{
  "color_jitter": 0.2,
  "encoder_norm": "layernorm",
  "fusion_encoder_activation": "gelu",
  "residual_init": "none",
  "muon_scale": "original",
  "orthogonalizer": "newton_schulz_5",
  "grad_clip": 3.0,
  "ema_decay": 0.99,
  "warmup_steps": 600,
  "adamw_weight_decay_other_params": 0.05
}
Rows from block 3 of the image encoder of a small model that answers yes/no questions on an image's attributes, named by matrix and row number. Rows with one number belong to one neuron. Each number is 500 + 40 x the weight over its row's rms, rounded and kept within 0 to 999. All counts start at 0. Numbers have three digits each.
Before each neuron's rows are labels from the 100 images, of 14976, where the neuron reaches its largest size: "responds to" is what is common among them; "patch colour" is the nearest of a few named colours to the mean colour under the peak. Only what is clearly more common there than usual is listed. The data: photos of plants, animals and fungi (iNaturalist). In brackets: how many of the 100, against the usual share in percent.
# gate: MLP gate (encoder.blocks.3.mlp.gate.weight, 288x96), inputs 0-95
# fc1: MLP up (encoder.blocks.3.mlp.fc1.weight, 288x96), inputs 0-95
# fc2: MLP down (encoder.blocks.3.mlp.fc2.weight, 96x288, transposed), outputs 0-95

responds to: phylum Tracheophyta (28 vs 7.3); kingdom Plantae (28 vs 7.3)
patch colour: grey (82 vs 46.2)
gate.125:543447547568430480551436512459514440500565515470645516581512526511448460554448489474484476490472562506464462521513481516479455491483502472531483473522499462534509518543544475511497486628532541495478530483493474532486532497495496506529546470481489517428448571517471484488526408528466466464
fc1.125:434483481472533502443545535490450478531547564524514510514495479507437502538446556532476450512510518447498524482494539497419535467482426570482487561522480473462495514482584504482564574455539506578522533545486450523429599556463468457440492467509477536483455487494475498462575456471543514453
fc2.125:600435448534472530550509553511518470464480490565456557549579450433570526458460495467530513505461550466501475442470474500492493453492517483509473518547462494567528493526492505473468518431432487439484487507542582534512516532417481476467513530492558552460491517500493438554524449445576514521

responds to: phylum Tracheophyta (30 vs 7.3); kingdom Plantae (30 vs 7.3)
patch colour: grey (87 vs 46.2)
gate.58:444502539447510505513490466445499432440533475507443484511472479543485504522571489455535605514567510506516558572518532513464450500559572473542508520556469468480555508523509570503510442506431513530459530562497560527477451491483538446457435419501555535475490497501525496435504484408514476478
fc1.58:492555508531497481450530488542500482510494524475544514436432485466487544483541519560463576623473527472531472482446508457525490527431534472512563454437568506468545483494523495494533470492516476592518444457534506452429479425476548477457504465525512466491488543524456450589477551559478522463
fc2.58:484451456458548543551506472516458497507553521498559519538538571469472555484503454464461456538501531520464512526486422522526461522399422451427531488527438530477490506494529541556522516504510458472578565471483475548402515490490437471511467546458476496521495526422522466486503492573556558515

responds to: order Passeriformes (57 vs 24.9)
patch colour: grey (93 vs 46.2)
gate.174:388555513488508521521531503553459519454515556499512477444504504476453449443502503471497488488466580566417459426480548516452487484481512480488505490476548459559524518483476577511524491502519465459459469505510515562539502572545417480494503490512570514489615540534569451488519458510503465432
fc1.174:548510500515439442490450492499509521531542398482509538569437493528543528570543445477486507491475504418579571510531473516483509461564499506531486558471524499494540514408568438506496501468509506479510482557523456563394526484426521465554479490524425535534456464487488550493517497473511476528
fc2.174:490491501488506551543525520444499439516493504496498516480506463496483450500487548476535490489528459549541471472469507551430571527551432486514523493530529551452501597479512496550589486488503604498458508351464446489536566447494474515492532473497479507503466432503484516523452461591443497508

responds to: phylum Arthropoda (70 vs 30.9); class Insecta (68 vs 29.2); order Lepidoptera (34 vs 13.7)
patch colour: grey (72 vs 46.2)
gate.258:492497574438548543518538491491560473563566453454568431479551512486498541492492504531445522392486505545485472522555501519489496461449492489440450547438489486574416514465457504577437500426464466526512517473529527463505543557432538514464502490440527515455516516537529548531514516523483485470
fc1.258:514515523410535571486522431538480574487574484538522515478553527473494529502510509567446494482475537526502463515473492486493440480478456461458456547479556539520496496490533477568391502462506494531415471430505502503462501525500526520450493414479511510579472508605516524548462563460459517541
fc2.258:535498462492422440453567447566496538546511539492494507474533460473451588519509499486512523496404550513504477428562501523448477489502557471527529512507511481465549518424497506390520464516536470534554396513539498533527483492519477508534475495430513419527450545485537454474535513547523506544

responds to: order Passeriformes (50 vs 24.9)
patch colour: grey (89 vs 46.2)
gate.149:524500489512460486588419499489527489489469541554487464585565498516518501559479468497517452504480545492427447551491499451509441552516421576507460437532494521510516473590479512502464523526452469532496466507473580540570465537469549461458441498525479447471449501516552558489540478423490533483
fc1.149:508461419505570474397544543469490508477559437518502514495511455534456423501558551479513498523506498478466540449514497528463574520537533463475543508500509504501448515482544500510548472529538518589525518569514445457468567461527437461528486536521583490567486450480439494514511436577528461519
fc2.149:537518490486476500521476542537542502555555517514545512519512552455507546519451582477477440542514461565425580596512471481452501520456418447520520550464433492438569474490535477435486518477494514497428460511452480504514418428445502468524504472550502478516490516560519493472566560499515468506

responds to: order Passeriformes (52 vs 24.9)
patch colour: grey (77 vs 46.2)
gate.124:504481469454531511523480460431561433510503501476549443474433463541484500471504473571507557509421483440480506577530509467496466522451567513468466560511486536485481499565425591534494486495468519496475454528496600490498454539513431476522465592496533529444566538526547495539479489550516469506
fc1.124:545490491507510521598496477452499464527545464503477565585536484469566576533578534480424558453455505555453508550528447489527528562551431509530488467492437501486466452455490497467511543435491474522533434453535430560487501472448516468521500467518460545525457479471462545513509514486518567464
fc2.124:503499462510419444540470495521541532524544504507515538461570389540542533500493504439468533485532570491471524513491511514541532546520435515474505568415572475488521492588510474540548453524517470464472536521532566531476502446551479495482482444447439462563446467439451529542456528491511456491

responds to: class Aves (85 vs 55); order Passeriformes (55 vs 24.9)
patch colour: grey (79 vs 46.2)
gate.273:541470553530475533521513453481501477569532517501504491464516457450543508530578545472468470454539443522518500499520525416537529473479512442491451569496450450447500510510417456548492524572497506568478568545515457482487550522568479603476490483534490512442508519509533477549488401445484456444
fc1.273:512480541503503527483561536543492530514497493519569441568472482450475477449500495504486505547535498533479500437502502601489508493464525528515473526427468557549493393501487507499463535507386486571491491462495507479481575565509484561500505484505421526492484582565552495464439483524459412513
fc2.273:479505536477498542492560499529493494462495543423505565554529539480438447466518465457492503470479518535458410472508488496515439614505587563490550533558460555463559487553540471496475531569523509472509480523469450484494559416441481492503529481480473464445448449530460506562542505451530500503

responds to: class Aves (83 vs 55)
patch colour: grey (82 vs 46.2)
gate.14:411499526473442447446479508524495511395476513471517458550503455593500432459509490508544499533510492527486571498473464568522596528544511547495508539447523510522502527467520418523436547476535498513548494545500501541500514484507473542484484380550473511517504461538489533509476442419536470466
fc1.14:575527567483506485502434490503507486531555479532480575470531499447506503534465482503421542448486510558477489533523493506536528568432440538515498557558553399492572538500507546457565503427458481493487491452478569560476443516439482508547487510447472461479509502465464470512594536530488481517
fc2.14:478581525511571526512524478506570466510546534526521413495475479494496545442516488499527422513501593466553392510538509478531556574518469458465454496517488514542458467493592462526551450506452461490496543512494456490496538533471509495416541428455526543507491541507445452511487544444520524485

responds to: class Insecta (75 vs 29.2); phylum Arthropoda (75 vs 30.9); order Coleoptera (25 vs 3.2)
patch colour: brown (81 vs 24.2)
gate.27:465462455483513466527498491459532433499558471482507460527489502522474509505499455490485517611458538432459521498551554457438565442525513560469568626503552437554523569500498539481532473499478504530469491463484519514536475556478402509479441500501465484434508458535467455438518529486483533528
fc1.27:506475491489431539463527517511506496532485484524526502468512555483606492567474471458445510460518463594483512523537477516493435566475475547458498517501522533526439417448518473513516490495484536512383392590499525561488560573454523465568494513489512519506493434478497475524506508548527506472
fc2.27:485492548460569522538520424555491499511549466451541572472507496514469560473493456473521408470542448432533500476443502510504465503549504468488521527503514480491430517537510405552436494503584518504498446526506486396493562487568447463500483545476531437534560560509464551484527517477491532473

responds to: order Anseriformes (27 vs 5.5); family: Anatidae (27 vs 5.5)
patch colour: grey (85 vs 46.2)
gate.282:515515432535511457504567563521579534466530452466477568459509536496479579442489462542471447450526513544447517528507483459458548460548487461472494481533541571489479511469484495509466491514450516456585462444492471575546439460532493516481508463465539530438541525468519524467514434463465455401
fc1.282:517475461529509453474504512467494458418510456439484532422500498528473552548497531598502453441500557514486518494580549467470542458585491527539546498491537519527487474458566486419460491488484528439527444528544506436524454505514477543578520505529548494472476500550498526468532452417451436466
fc2.282:501544552446523510542499466478466480464532469546497585532475452500533404501451515540570572492482487561445446492577495524465470451464531464510547577526470499522511464518525480513520539499503477477517557599468523452449416504475525528439551535557496493520409493467514485516466537542470452489

responds to: class Insecta (76 vs 29.2); phylum Arthropoda (76 vs 30.9); family: Nymphalidae (36 vs 4.6)
patch colour: brown (66 vs 24.2)
gate.136:429495525533435479497496460514500472486528487542442504549554558501546551467527560496532484503457522482481512502532553476478586573510506514471488501394578478524510548447456541486528500531507501479500575455493470520520474476438381526472528526544493461456557460526433453454476498495438428480
fc1.136:484520503484482575537468509540530517505559507493439563527540527445527549422412558530499464430488518556582516496546492511523456485447494466481472508518532509596446533480545457482540490545459509530469467467438527485414499535440578534546452537500541454528486459479535486482545506456516524558
fc2.136:478482568494586446540467467543482479543406492480435473500452526492547506503451516506477538447553511468492473475414532536511489524546491485449499561510470458441459472426508444497430520546502524557488443493495431524489564491525531513442525511496493525512587470584528506471512557570453537476

responds to: order Charadriiformes (25 vs 7.6)
patch colour: grey (76 vs 46.2)
gate.69:503550476480519563419549485531495497550456443519494571502449548493500423444506524515509528562556565468503512614506525480546513434470553471531491527530511438397466467495509394470488497462520562488474508508457447496507464532512509455501449488463563496507517507498527560546502523508508528428
fc1.69:464454508452545519538427388465570474423459548487512467475490443442550473540464489509521525513448540545568504503507496500454495539529565486601555543556463437490505472523533553466490503463470472543458600504527524509421515534493484550539561512482499493520480465480524511496495509529470439510
fc2.69:501531518490544494476536565529499526491437508490583480530552481543472544532569488521477553498455430440487545608456407532499505456517533482514524473458498510434506466515515497475538552532474484474519493474493462440426429419563518464431514511483553522482454479558458528484506498532593502510

responds to: class: Aves (90 vs 55); order Anseriformes (33 vs 5.5); family: Anatidae (33 vs 5.5)
patch colour: grey (88 vs 46.2)
gate.284:464561524487517495509465414523492471493433481526556521502474471528503420493440523490399513550516538532506527478566488514542552441462542450499529543438460457511527581511531575491450468405522474573542487466538516521428503511488499500512512504489479446475564526434495524457520464578477483465
fc1.284:557587488514545471502538478484450513492499533539545581495501535519506505536526541533436520558534529521482506475547480454483559507477492466488483554471429479544434394512538455491569523466443477473474456445486560527471512468448515455464442531465484454560498557448550513489540465528578439461
fc2.284:486509425467432585483456477518494415454567523505523557588494454483524556561476537526499474577506492560435460515512480459505586483576498507514489561534445522454403506507444480499462498541453513533491502523470477449532491488501542530483543523529490508514562512552482515526503507574453452483

responds to: class Aves (87 vs 55); order Passeriformes (57 vs 24.9)
patch colour: grey (85 vs 46.2)
gate.10:512484455551409502517542578486456527548490534486512484494466553453455447518435478501481583531509472567501431520490491520489516472556495525437449527537466539452583554534536506487524555489495499483522513518467504545486588533451433535509557463512441480435452542533520548460526449478470431463
fc1.10:458538494501520525472512411521498508488496443505437550501498475563525538497512478470550456482507538478515571480535445537535484527406459463509452480503529531449468525561430512521492480464506534465513535457522492451527462490592523403489450565477599497500553488452486473602465522561495536501
fc2.10:489468518500504453536536470530562526490567512484407484463525471464522584419532513557496570469444521519486529589475457545428456504522493471547507488451490566555474432472497422576573492515450507604475412497492533500480475482493498464535488529540502489494491520474461521496473515519449490498

responds to: class Aves (92 vs 55); order Anseriformes (28 vs 5.5); family: Anatidae (28 vs 5.5)
patch colour: grey (90 vs 46.2)
gate.185:487529552451500435513526469565501495455483516512475503503464530525507512507505518451512540520521532584461551576550496540545423478499521547500554515448447388488503460511526582474525422522550445514426534502479468406548521508449502439500546432482484480570461500513451541462500530508514516471
fc1.185:523451416475531497501530437496449541467521498472497495515549560513471533490462523524523489439522490466470488426474553522536536512530545490511461561493523538528530519588455512527473549533464531518434564487495502518483391604448429515502476545478535453457550426509454491541495539482515479414
fc2.185:496533563518557586476481509499473547520512444520562439554500525524481501493487504549539513515506445546460470514535482456516400511493451487496535530375575482562526470467500464514477475482504513525439479436496489441418495469591498538486530514464442474514507573527548435450487456498536519497

responds to: class: Aves (86 vs 55); order Anseriformes (37 vs 5.5); family: Anatidae (37 vs 5.5)
patch colour: grey (91 vs 46.2)
gate.208:440524491502585476474453515434469511503536494493542477568482461594493477519506511505463551518519463435508505468543513498527564477409548471484489538480501432512499524412521554511501536429490467509489527447553494570527521458483503527483527453510521484504492569449392548455514450442520580472
fc1.208:463494487480566451527495534492476488498550468526491514482500531465444531367512500477545425442464542489523498535479490530482465505490439624520533501491472563466530417499491462538456461505540510488446472474438494513501549515552589475533533538485538552511472458573485486527546448532561476464
fc2.208:504428518481473497489528426543516477579442537503519486522433595490499499526496400589490509495445550435479464551465528523490486557545489459523550508522562553491553541508520520489514520418428511502499526400549442475527462505490513493441504507481555501498535470517460438488494518472442547515

responds to: phylum Chordata (95 vs 60.8); class Aves (94 vs 55)
patch colour: brown (63 vs 24.2)
gate.112:491536476433533526453447500539489470479607510469504477584521566496567512455438514541460482473471498363486519519492458519477464497533557457449530506505473515472535559461537496506438521484453469463424581555508480494486445512544567483509538531526511509507501475472547543442540436524508503513
fc1.112:493460533486436507482513470416517503537460564532484516520503536504514621537446504581504480495539505465484503468462465449529565553541502522487445481464478532510501568455499410424496488453576518493605507485511456490395506518504471449477490465563475462506518511470555539484508534547507512480
fc2.112:471445436567519521556527499514508508455523567538505506494530441556527517560504553539490455473459448464406562434480460471432478500476598472457540546491513529525472524552507457509390479451473479474539562505500517429469472538500476536498464501472493511537561495497456534462551436484493460490

responds to: order Passeriformes (57 vs 24.9)
patch colour: grey (84 vs 46.2)
gate.6:529480463508468489476467570487518553464569505524526473544475451546519390456536554485440527520480556533448439534544572508430484540516554519518484484537527451509496565491450578450473559476449461539535475493499470446547596480486453524471467485492539519529469541434528455471503471543514464482
fc1.6:540489470502571533437475550491528444514412506445529421480493518580413430472479482409568534531490579472526547502521497477521520518450572498468510473471495489536527485539456490524451460581461511489514542541527497452495500519476453501531498521502592559528453496465440445470523497508519460487
fc2.6:495511518528559512560478476479527545515483477527459582494443533491534539440572478510467548433507462460467500517554463472478529508485473509541467382541433562493472498482465477579479515501595472564442544485479500468442518463509545490510508466538448492490567504480525459478512490612451492467

responds to: class Aves (88 vs 55)
patch colour: grey (81 vs 46.2)
gate.24:554456556445482512502562495458527488480585510530475474510517545594531484593470480561508444481469483472479517500514483526481506474429458470389481437491469529444556533554469554522443487482500490479478519486493522465533549472527486525474479499505604529498522506433521459484490611440524486509
fc1.24:510557529433524595544476465503535534509452512503513485541493544506537465432476458475507540530520501513499447452518493515479477492578504466543515483498559470539516543501571504497437528518464504457468435515530483594509464505543504509581479365522447495475446571464472534446533440451456522507
fc2.24:474494497528519530454547448517518530466523511534403532523488513552472561512518512423516539455504483493476539455556502507594438474528599548565499438450519473516490482526502466521538568481511432521573475488532533452474495525515488462479476560504505481493485414518459438413454454486469566532

responds to: order Passeriformes (50 vs 24.9)
patch colour: grey (87 vs 46.2)
gate.51:461550452491487533539485483457513464489522522507610426462512545528535520507481543578502491389508513502417469485479536524495452506559535529473454511486524541495530491528534464492499508416510412513512486419535480442577522558562456516446541489524409480505499528485514491547473527536537465537
fc1.51:556541497472560436511468491522541487502548444476438503612490489487435526464547430441465555573467518530540487532483541433466624515501472516442514502482418468506491509445516487535463520509499497523498480547426505558445493478506498503532495526501547560556468463529495438490524454527483532459
fc2.51:484525471482527490466430451525496520589517537521596555561526437537518578463516545476494522525459446523523484476554552462532487488492581544463493484482511431448417515536501437538553436506498468514541477442571413502467455537470518521502496525504477417482477556477465487507550505477504469492

responds to: order Passeriformes (50 vs 24.9)
patch colour: grey (76 vs 46.2)
gate.158:490464527460470522499531489487508511503506563519556499479532509410538490500413499489473456451537494491507470514535470455561486400482556464485553502507543446517495547548462555567501414430496491521461489517501484527584548539478440397519538491563513523565555479473427494502449470529479466531
fc1.158:491493559606508511453416490446547464486508494514542483444540574452524544438507505506488476472532512488495467594490528521545457583466458522535465500495469565554496510487490459490465536585490509503561497507446467476470415467561553482503491477510443475507503427579538483557529497452479463496
fc2.158:564472540417461513506495477498487595497478533509522471547503506532467488433523399509446503570453545484464519519477454575512564495482448433481455524506489584472518498552485553452403501535484450507498534429524522473492461442553508530526538540557541544487495513465528507482496576471467522479

responds to: phylum Chordata (94 vs 60.8); class Aves (92 vs 55)
patch colour: grey (76 vs 46.2)
gate.145:518521559527487516480352557486568435514512508503433521490548501488473504508502454511543511520488530448474534539425496526473486553614522502523487519507463538584488468511502537540554494485488527490526471537500518521477568528489460400472427478551431482504466508460526525507509518492532407509
fc1.145:441444432532517508458472509534550545473567517516449614499498531524486459493533409501543515507397536461453519490498548477487482528626469513493544459534496476551459447480523489524523513497494570481542453456545464542457522473475508405475482489502449521508478467473528522554538477471532526482
fc2.145:534513496522476478415439566435450494523571528516478495548488454506544498483475524492532512523502509541529511509506487489486492475462540551421369503464477471519501497452487516418517451515524457504540463579459553477523509510547521508428592478532438564509487433538476485537532422553507543502