python train.py --model="model that answers yes/no questions on an image's attributes" --dataset="photos of plants, animals and fungi (iNaturalist)" --train_examples=38949 --image_size=64 --crop_scale_min=1 --horizontal_flip=true --color_jitter=0.2 --questions_per_image=8 --encoder_arch="swin" --encoder_norm="layernorm" --encoder_norm_position="pre" --encoder_activation="geglu" --encoder_mlp_ratio=3 --encoder_head_dim=48 --encoder_fused_qkv=false --encoder_bias="all" --encoder_qk_norm=false --encoder_parallel_block=false --encoder_inner_norm=false --encoder_patch_size=[4, 4] --encoder_conv_stem=false --encoder_depths=[5, 5, 5] --encoder_widths=[96, 192, 384] --fusion="prefix" --fusion_encoder_width=256 --fusion_encoder_layers=7 --fusion_encoder_norm="layernorm" --fusion_encoder_norm_position="pre" --fusion_encoder_activation="gelu" --fusion_encoder_mlp_ratio=6 --fusion_encoder_head_dim=16 --fusion_encoder_fused_qkv=false --fusion_encoder_bias="none" --fusion_encoder_qk_norm=false --fusion_encoder_parallel_block=false --fusion_encoder_inner_norm=false --fusion_encoder_drop_path=0.15 --fusion_encoder_positions="learned" --fusion_encoder_connector="linear" --init="torch_default" --residual_init="none" --optimizer="muon" --muon_scale="original" --lr=0.01 --momentum=0.9 --nesterov=true --orthogonalizer="newton_schulz_5" --adamw_lr_other_params=0.00081 --grad_clip=3.0 --ema_decay=0.99 --steps=12100 --batch_size=128 --epochs=39.8 --lr_schedule="linear" --final_lr_fraction=0.1 --warmup_steps=600 --weight_decay=0.009 --adamw_weight_decay_other_params=0.05
Rows from block 4 of the fusion encoder of a small model that answers yes/no questions on an image's attributes, named by matrix and row number. Rows with one number belong to one neuron. Each number is 128 + 32 x the weight over its row's rms, rounded and kept within 0 to 255. All counts start at 0. Numbers have three digits each.
Before each neuron's rows are labels from the 100 texts, of 14976, where the neuron reaches its highest value: "tokens" is the input token at the peak. Only what is clearly more common there than usual is listed. The data: photos of plants, animals and fungi (iNaturalist). In brackets: how many of the 100.
# fc1: MLP up (fusion_encoder.blocks.4.mlp.fc1.weight, 1536x256), inputs 0-127
# fc2: MLP down (fusion_encoder.blocks.4.mlp.fc2.weight, 256x1536, transposed), outputs 0-127

tokens: "phylum Arthropoda" (100)
fc1.451:128123132113108126118165151128118176091139093151090078114150133175157138058146105128065161208153129086132136085149104100161098143167171151157132143110089158135061153134191172119159162183146157148137156097129119149119105085157094063082133076111079158131163149094110165127136106153167255137116141152111121124126150170160166133111158157121075140172139119174090143126177093110164167054177
fc2.451:118131149121134093143106097137087110141092135117139155176165145142128109127077138112097103057065115163081136157103156146155145123097101162139152096095184120124141185106122099087144082019156190106125103140147106072155142135131151133187175178127167145088149101156145098135152102123112035098172156087141208103132137114132091068124152137091141088101105163108154128166113178172093086184134

tokens: "class Aves" (39); "kingdom Animalia" (31); "phylum Arthropoda" (18)
fc1.656:114156118132164113167150066144114095143112213159148179144073121122100140132112084166111199110122082137189158200128173082102117137160117150113082139138091104065162093092142168094195129197139116112103101204153112124120148139141087146124127154136096186122131140132086142133198117133111061122109166117098102102131092124126189128143156155147147130106095119120134056155194129098110144141142
fc2.656:128192111131075130096195140116138029129109123169119116103081120169157140105201135164114099192121147182076142109159142121196165142099152112112122111053187125165096127134110170187120094170135163187109134116102139102158153141138141072093078146101119087127132138159126131050102128161126159057161095143178113124055103086166111125147163196038076132170108104147118149115094182107095208139076

tokens: "class Aves" (81)
fc1.362:150139100141193136121130156168106102140195141120059111138138074159091165138155104100108162162144155106112109148127131195158129107166142119201163193121080168084112122113117127146133184131149124139168092135100111106136089096114057091114184159168107111164100075122134077174184130133165109151023068155171123157112093131136101177079166154115143117141129136154129154052209139191121180122163
fc2.362:137174165105077120150132099130087140114077104106117173154137135100135167122105119109126155093130132102117109109036117110176117131162143132106129146138147104178149096112109140111168149099152175164166188104100061158124089072151165100155133064101158137124127146119102143107080115128136130092166175088021120069220169111110135084156154096113092116083124163114105101192104169089131120144082

tokens: "class Aves" (98)
fc1.545:160169157155097109146092185078172026082141126112067127140132132176085136101128066150156125105164102066129136126137104128173125095134096098137194160105134150141089156108105090089084159108125045095117175189125085176093090119106058176124148130141134135172143140143133140088083125169102127154076083139177142151127142146212134140097060142168136098149160170157097110138115095120169115181114
fc2.545:133101173166164150198103137109140137156171072110140117109150127047120101177063070151126101141147121143133123133063104139137158128137086147163120170134095190118118156115100083155100047150118134130135120127123126128139132090094160060154135128147111180158123080123107134131135134088120113132082164123102093082173181105123210120124071136164105195162135139128208154097097111169091154143163

tokens: "class Magnoliopsida" (75); "order Polypodiales" (18)
fc1.729:179106169104132115117107122128137155135085156119097073195121115123129174148140207135132091156148165145074116098180102102149108077173162122127147143166143138104131120184147154109150129144135123149094145116157084137194171096162140095121142095131052129097099105129095109126109110183135106106123119128190101187104138087104108202164147200160070139148113080146062134090120165154072148178133
fc2.729:189150131137086136100101112164123097144189140133137196097075181103157146093112073133188108065142092164084129126071140143059160132065177177130085148074116145194110133085137151144105186095108119063143149196095107150084120178130108159113113126162147178189165107178100126143130149074168135128165171153105157101166153135170142061103190058090121129166130146131157143175176106092151120087145

tokens: "phylum Arthropoda" (68); "class Insecta" (24)
fc1.680:090129119101061150162123105126108141123173146104155116124089116100148139123096104199107161113119153082161170083175147056135079132123118085136151144137163152078094115137157100168101167142133152124089146110164178124141072111132142160157154132144094158125146181170131182119137128153135129129091139088112174142120168089147167156124145118125060157095123070170087147088088097096152109146164
fc2.680:167110157102164084083090148116113124096118101118062123125177119174139069124134217077168117100098130163085108136099106188117090135092184164128113091135129116150134117131086165108111074063110105140148151180110091118158182125102122166108142166097210105103141096105152120126111134133134145151157117135139101097100096150102116127155109151089157186123175188087196106150131096140076135137101

tokens: "class Arachnida" (85); "class Malacostraca" (15)
fc1.233:169180137155141146086080149144091143136101102074127166140091150164093083108118156135138122107110093154176127123118127182097121112080115079175076113113153138075146075136120101132142178146182113067160103071113071114128110158080112177109130118185092072138129134202103139086100152118142124118137127129087130145110080128188150143098130140165118090124170143099109142183159087135117079192171
fc2.233:139145148088092075191103109098092087143174151186122128121145173137198139149136114171135136094073137116106140119128100108174152156137138184141151118108120139136144155091133119127116112078100178178079115139118148145143116057183101087132159098095170190160147089099116144120171155036129146154119119166158088163145121145102156132114118106108120141099085092155142159112121164123178145113062

tokens: "class Arachnida" (22); "class Malacostraca" (17); "order Agaricales" (15); "phylum Basidiomycota" (15)
fc1.412:109156097163116125050109170145158129179105138101138138193025155131086144082124127140113162114114164105138115107116151180102143143122125097105165157112145124045098037145103098192148145162114113082067169140141121127134138139094163209164163149157131172120151140073144148054133102133144179122085128155114128106146121097112121150144178121091130140092089109094128127121153109167149121173137
fc2.412:137091123133087116077146107089109140125155133123141138109092116094144128085123160143160102121113112158148145164118134114099126109154131143106125115158068135167095143079090170136127134106160167063152084170159134109123166136131163130115069146147176095144103123181109113163124133161083053133103121170140059142090161118080141118180122092091177091171102164155148131092208115131120215195123

tokens: "class Arachnida" (29); "class Magnoliopsida" (16); "class Malacostraca" (8); "class Liliopsida" (7)
fc1.595:133118089106138150135122164168128150129124080097126136166130102130124086144041132132184129118166105150172075175154153132175109145118184120100146123064075070109125124131146173169109093110175104068128131164088105133079088137119160078052160119086086096179185114168147092115141136116120167122149153125110132132148124048131206134129195143075113142137054122087179106130115130119112128101141
fc2.595:100160147123072078096127118115103132125150136134076137112111117156106151106193085130095138144060112117117203082122140083110126122149065137172143103176212170144153128138105103073173194132099137186126115141169171126145178105138122156197140109097177135069115132101136167140127103099140092167112138165186128144169141164136095136165045107168186115098183153161088116106148107159111142154131

tokens: "class Arachnida" (67)
fc1.390:065158147129115153140109161153109173090118142169158129130168121105083147117134136135131171167120117165081121097108162087122107113222149111135120128140128109169140179169140155135118141138120171202100141135161155109077106124088112138119110141174114164087148128168093099110140106186119116141135131162136142109085109122116109099121087114137160144115153119158146177092087126148137131131167
fc2.390:146087124160159097102155116105147084156083110118106106109124091167212170156136134120100068130136121081138138138125089163145143161038134112115126116112095147095130092113144118124119107139157144115148152118095086131156134151154117114148154065093104112161122115097159160148140113084116128136071132113095078137148167120088157144110200129137088150143096127104101123125151155117156064093136

tokens: "phylum Arthropoda" (95)
fc1.190:089100133115111142130071085134121138155162138156157077156124155068120203151133162082135089134119175136179065120122113123051149115142133163032084092149107092117167153115122094166100156129152071129111093145163121117115176221121120115141107167151139117167058114178100103096149156144155054109129100107103119139175173200110176095141062119155111081135126107127130173123142132099135112106147
fc2.190:153127143162139160073123166118104123135118138102121194107116093153079097108122117144133210169195086168082098157113164123136117120087087086170147139129120166121125132146125153083136162120090227104136160121085108166166084067142129132083144129088125137094192161113118145159123093057109156109118154159187179106122077076158107167122186149125181118129102164155109134170071092114153140174094

tokens: "class Arachnida" (55); "class Malacostraca" (28)
fc1.356:033109140118090093142146182172138109168130111147027118125097162102122099100120098148146086155181164146142070149157134114116116162106085112166162148127200085103220130125096162134153160089109096147119133051141101110103103207140171187099102082172140093150132157164117129150148153136142145130109120138130073093114081156140115097123115103197109114151073105106172107139125080126138088175155
fc2.356:192119143133135124132107116102114142126119165126213145096155108153136148156139150124093156126070088090092147105108170161133093084150192121081104122111100179176053134123145108098123121161135184088152152188123135137158127098101105091130152172141130136128125090065105128126115092142128071148112134111114193161147196104081120169141145177073126098130169133127066155127115189139112152083107

tokens: "phylum Arthropoda" (30)
fc1.354:145113120107150149166170088142149116169141127162120180118137116155101135099084082163120118147122142184127161098139123157144110134147104142202126162124144089102161135156107126103162150154119161121149070121109067119098189123147100161155158139113049117193093139158116156108174150155124140154140119075098051107087137201100155134102186091130138198128043079129145133080161146089130153191060
fc2.354:159141116121105157132096117144114120097119152135159083125105137123131079114117141116119167103146070110097163194105122082122145104131161129149140104134136119143078124118082136117133109074125110161120183138117130154152097118109099102145140231148180095105121179115102150119044118110093101148149108164110176149134108086116100153158120136156173104117171154143074119148100114098113164073161

tokens: "class Arachnida" (68); "class Malacostraca" (32)
fc1.336:162138108138104125070167137074146119129168059071172138118113171102119107141133137134093190142129161144115141122104067098093152119134108070112136110155097152116116110104157134107102127195112120168117126068101116191160168199144142136160099134174161106103157116066102145127084156126154151129099102098111118100096093137129105162092158104106153103072169139100082127140138128146196109109134
fc2.336:081123127116142112162087148117087109149144174156150117128150144135135116080133130124181101098073133143129069106105134159170117155127129132107114144091168129107170182152112112095132106093142168131137076150127131117129101069135113108106191095082128137088112114181178101062134123035136122125085116139120088091140128078077151127128124185086058126154106081142125154109162149129093188161137

tokens: "class Aves" (58); "phylum Arthropoda" (20); "kingdom Plantae" (9)
fc1.263:098144159157131110158148108137140094162145157121131131086119145126091180085068111070123145134142092128095130171145129093096156169134190121134152114167116169085181200130137135106166089135132139111101145143144165113139159133158127145147115151122081173133158077124158118128033109148093105070119182129093107147072112115158141140120135126109137118171136138079078098159189183108123133101137
fc2.263:149162106130133149108126099103134130105131121176152197185094176147127124193097223170164074149127153118163166117167116146202143089132109146144100143076137108088144184135131146142082118143162130151108070192157111032130176129132126131135130123074104142107122146184054117126114069130087108143172155137157062070142118105151149136143154102172133180119100135142131106129129116136143111145139

tokens: "class Magnoliopsida" (18)
fc1.497:127142166061137099108127150102146103119118181137134121122177066126090111140139145160116131150098121121090090217131094106144121059074146144122139129124110105065125168079132103139155141149114154184108168097181098177131144092133158095136138109137099171164143159144163067150100090089181173170097138148123137145155197099104064099166083164143135141131134185117144193110110203168187150150126
fc2.497:121114092166082125179106074139083115144140117093131135156154118113127175112100139068147147187107132144150166121109132146109130207141120101168109122096161095151122126137111116169112108143097057122161112157078157039105119150073120103127074109115103124100127141094130136132147172156165083114170081150160138093102099134102143173107093074137144181175123102123124071136136114077041109117101

tokens: "phylum Arthropoda" (42); "kingdom Plantae" (10)
fc1.148:155144129152117105105134115103199125142085151151159131091091085126120107124114081097177089137121108095108134129121155126111090132113137096151121101120136092149096074156140089104107118106165146157133134154144095158103155067136056124103119161134115115108176068130121177118119175056114165192135133115183090139164175096176125105095206129137078174177102097136140081091070163150129141133117
fc2.148:099131101074147123161118099133088160061163128090111111145126182151132109112121162153079126125138113152149195119134107133132125121170135166127123143135166169098157190136152141124159121088103134074120112083060149085190090162135165110151174140115150125170087201107175131110130064168126109106139091128080157134089056157093141117173078109131141081103141152165150081162145099088087123167139

tokens: "phylum Arthropoda" (98)
fc1.306:166161135133105144164071186071084115132066136122141116088082111137144145115067155206150075142170103100174082101180162145136108149099167139120103156105132151102138158079130092173110073118163108151131133140169181168163126080162119155078125138059143109161166151150122089150191047147161130124090089121144106120109148134180179075130083088136068147088163141105164121119085129119172106119110
fc2.306:099115141066151150107157089197163186096190160119139123144172142109104111162173144074106175100103123134096155110122126097113186100171092144131153085153150135167121133171192149051161154073118119113137134080070100119133154143104123108116141142217122189105112115094129166074069198074166131128161175128139159187157087120075094205152148119120159089106129124164181136106159115135103110190120

tokens: "class Arachnida" (53); "class Malacostraca" (30); "order Stylommatophora" (11)
fc1.697:112158137128104068126160178061158153122086158060088149076149130176082064098077072134177120107085107147082163136129187106138204109151142158162121164123122147163104114107133099164193104129145143180145153120109186160173145116127118138104151166159122069148084128115153122170151106074135174123193114085135174145130107149109097175127112104141173167106128134135168140165109138154149118137118
fc2.697:139143092133111161071086123115150101130086148180148127110103161091189187161157187104126128153140166162155074115145106155105061159114088126124159097116181116117122124162121171166103095107112121082129165169129092091082100104120129153107089113164128170104150140157125093078089146167136136134004126167105048118110180168152151073132170169114112120156120138103137141120152132125152141117164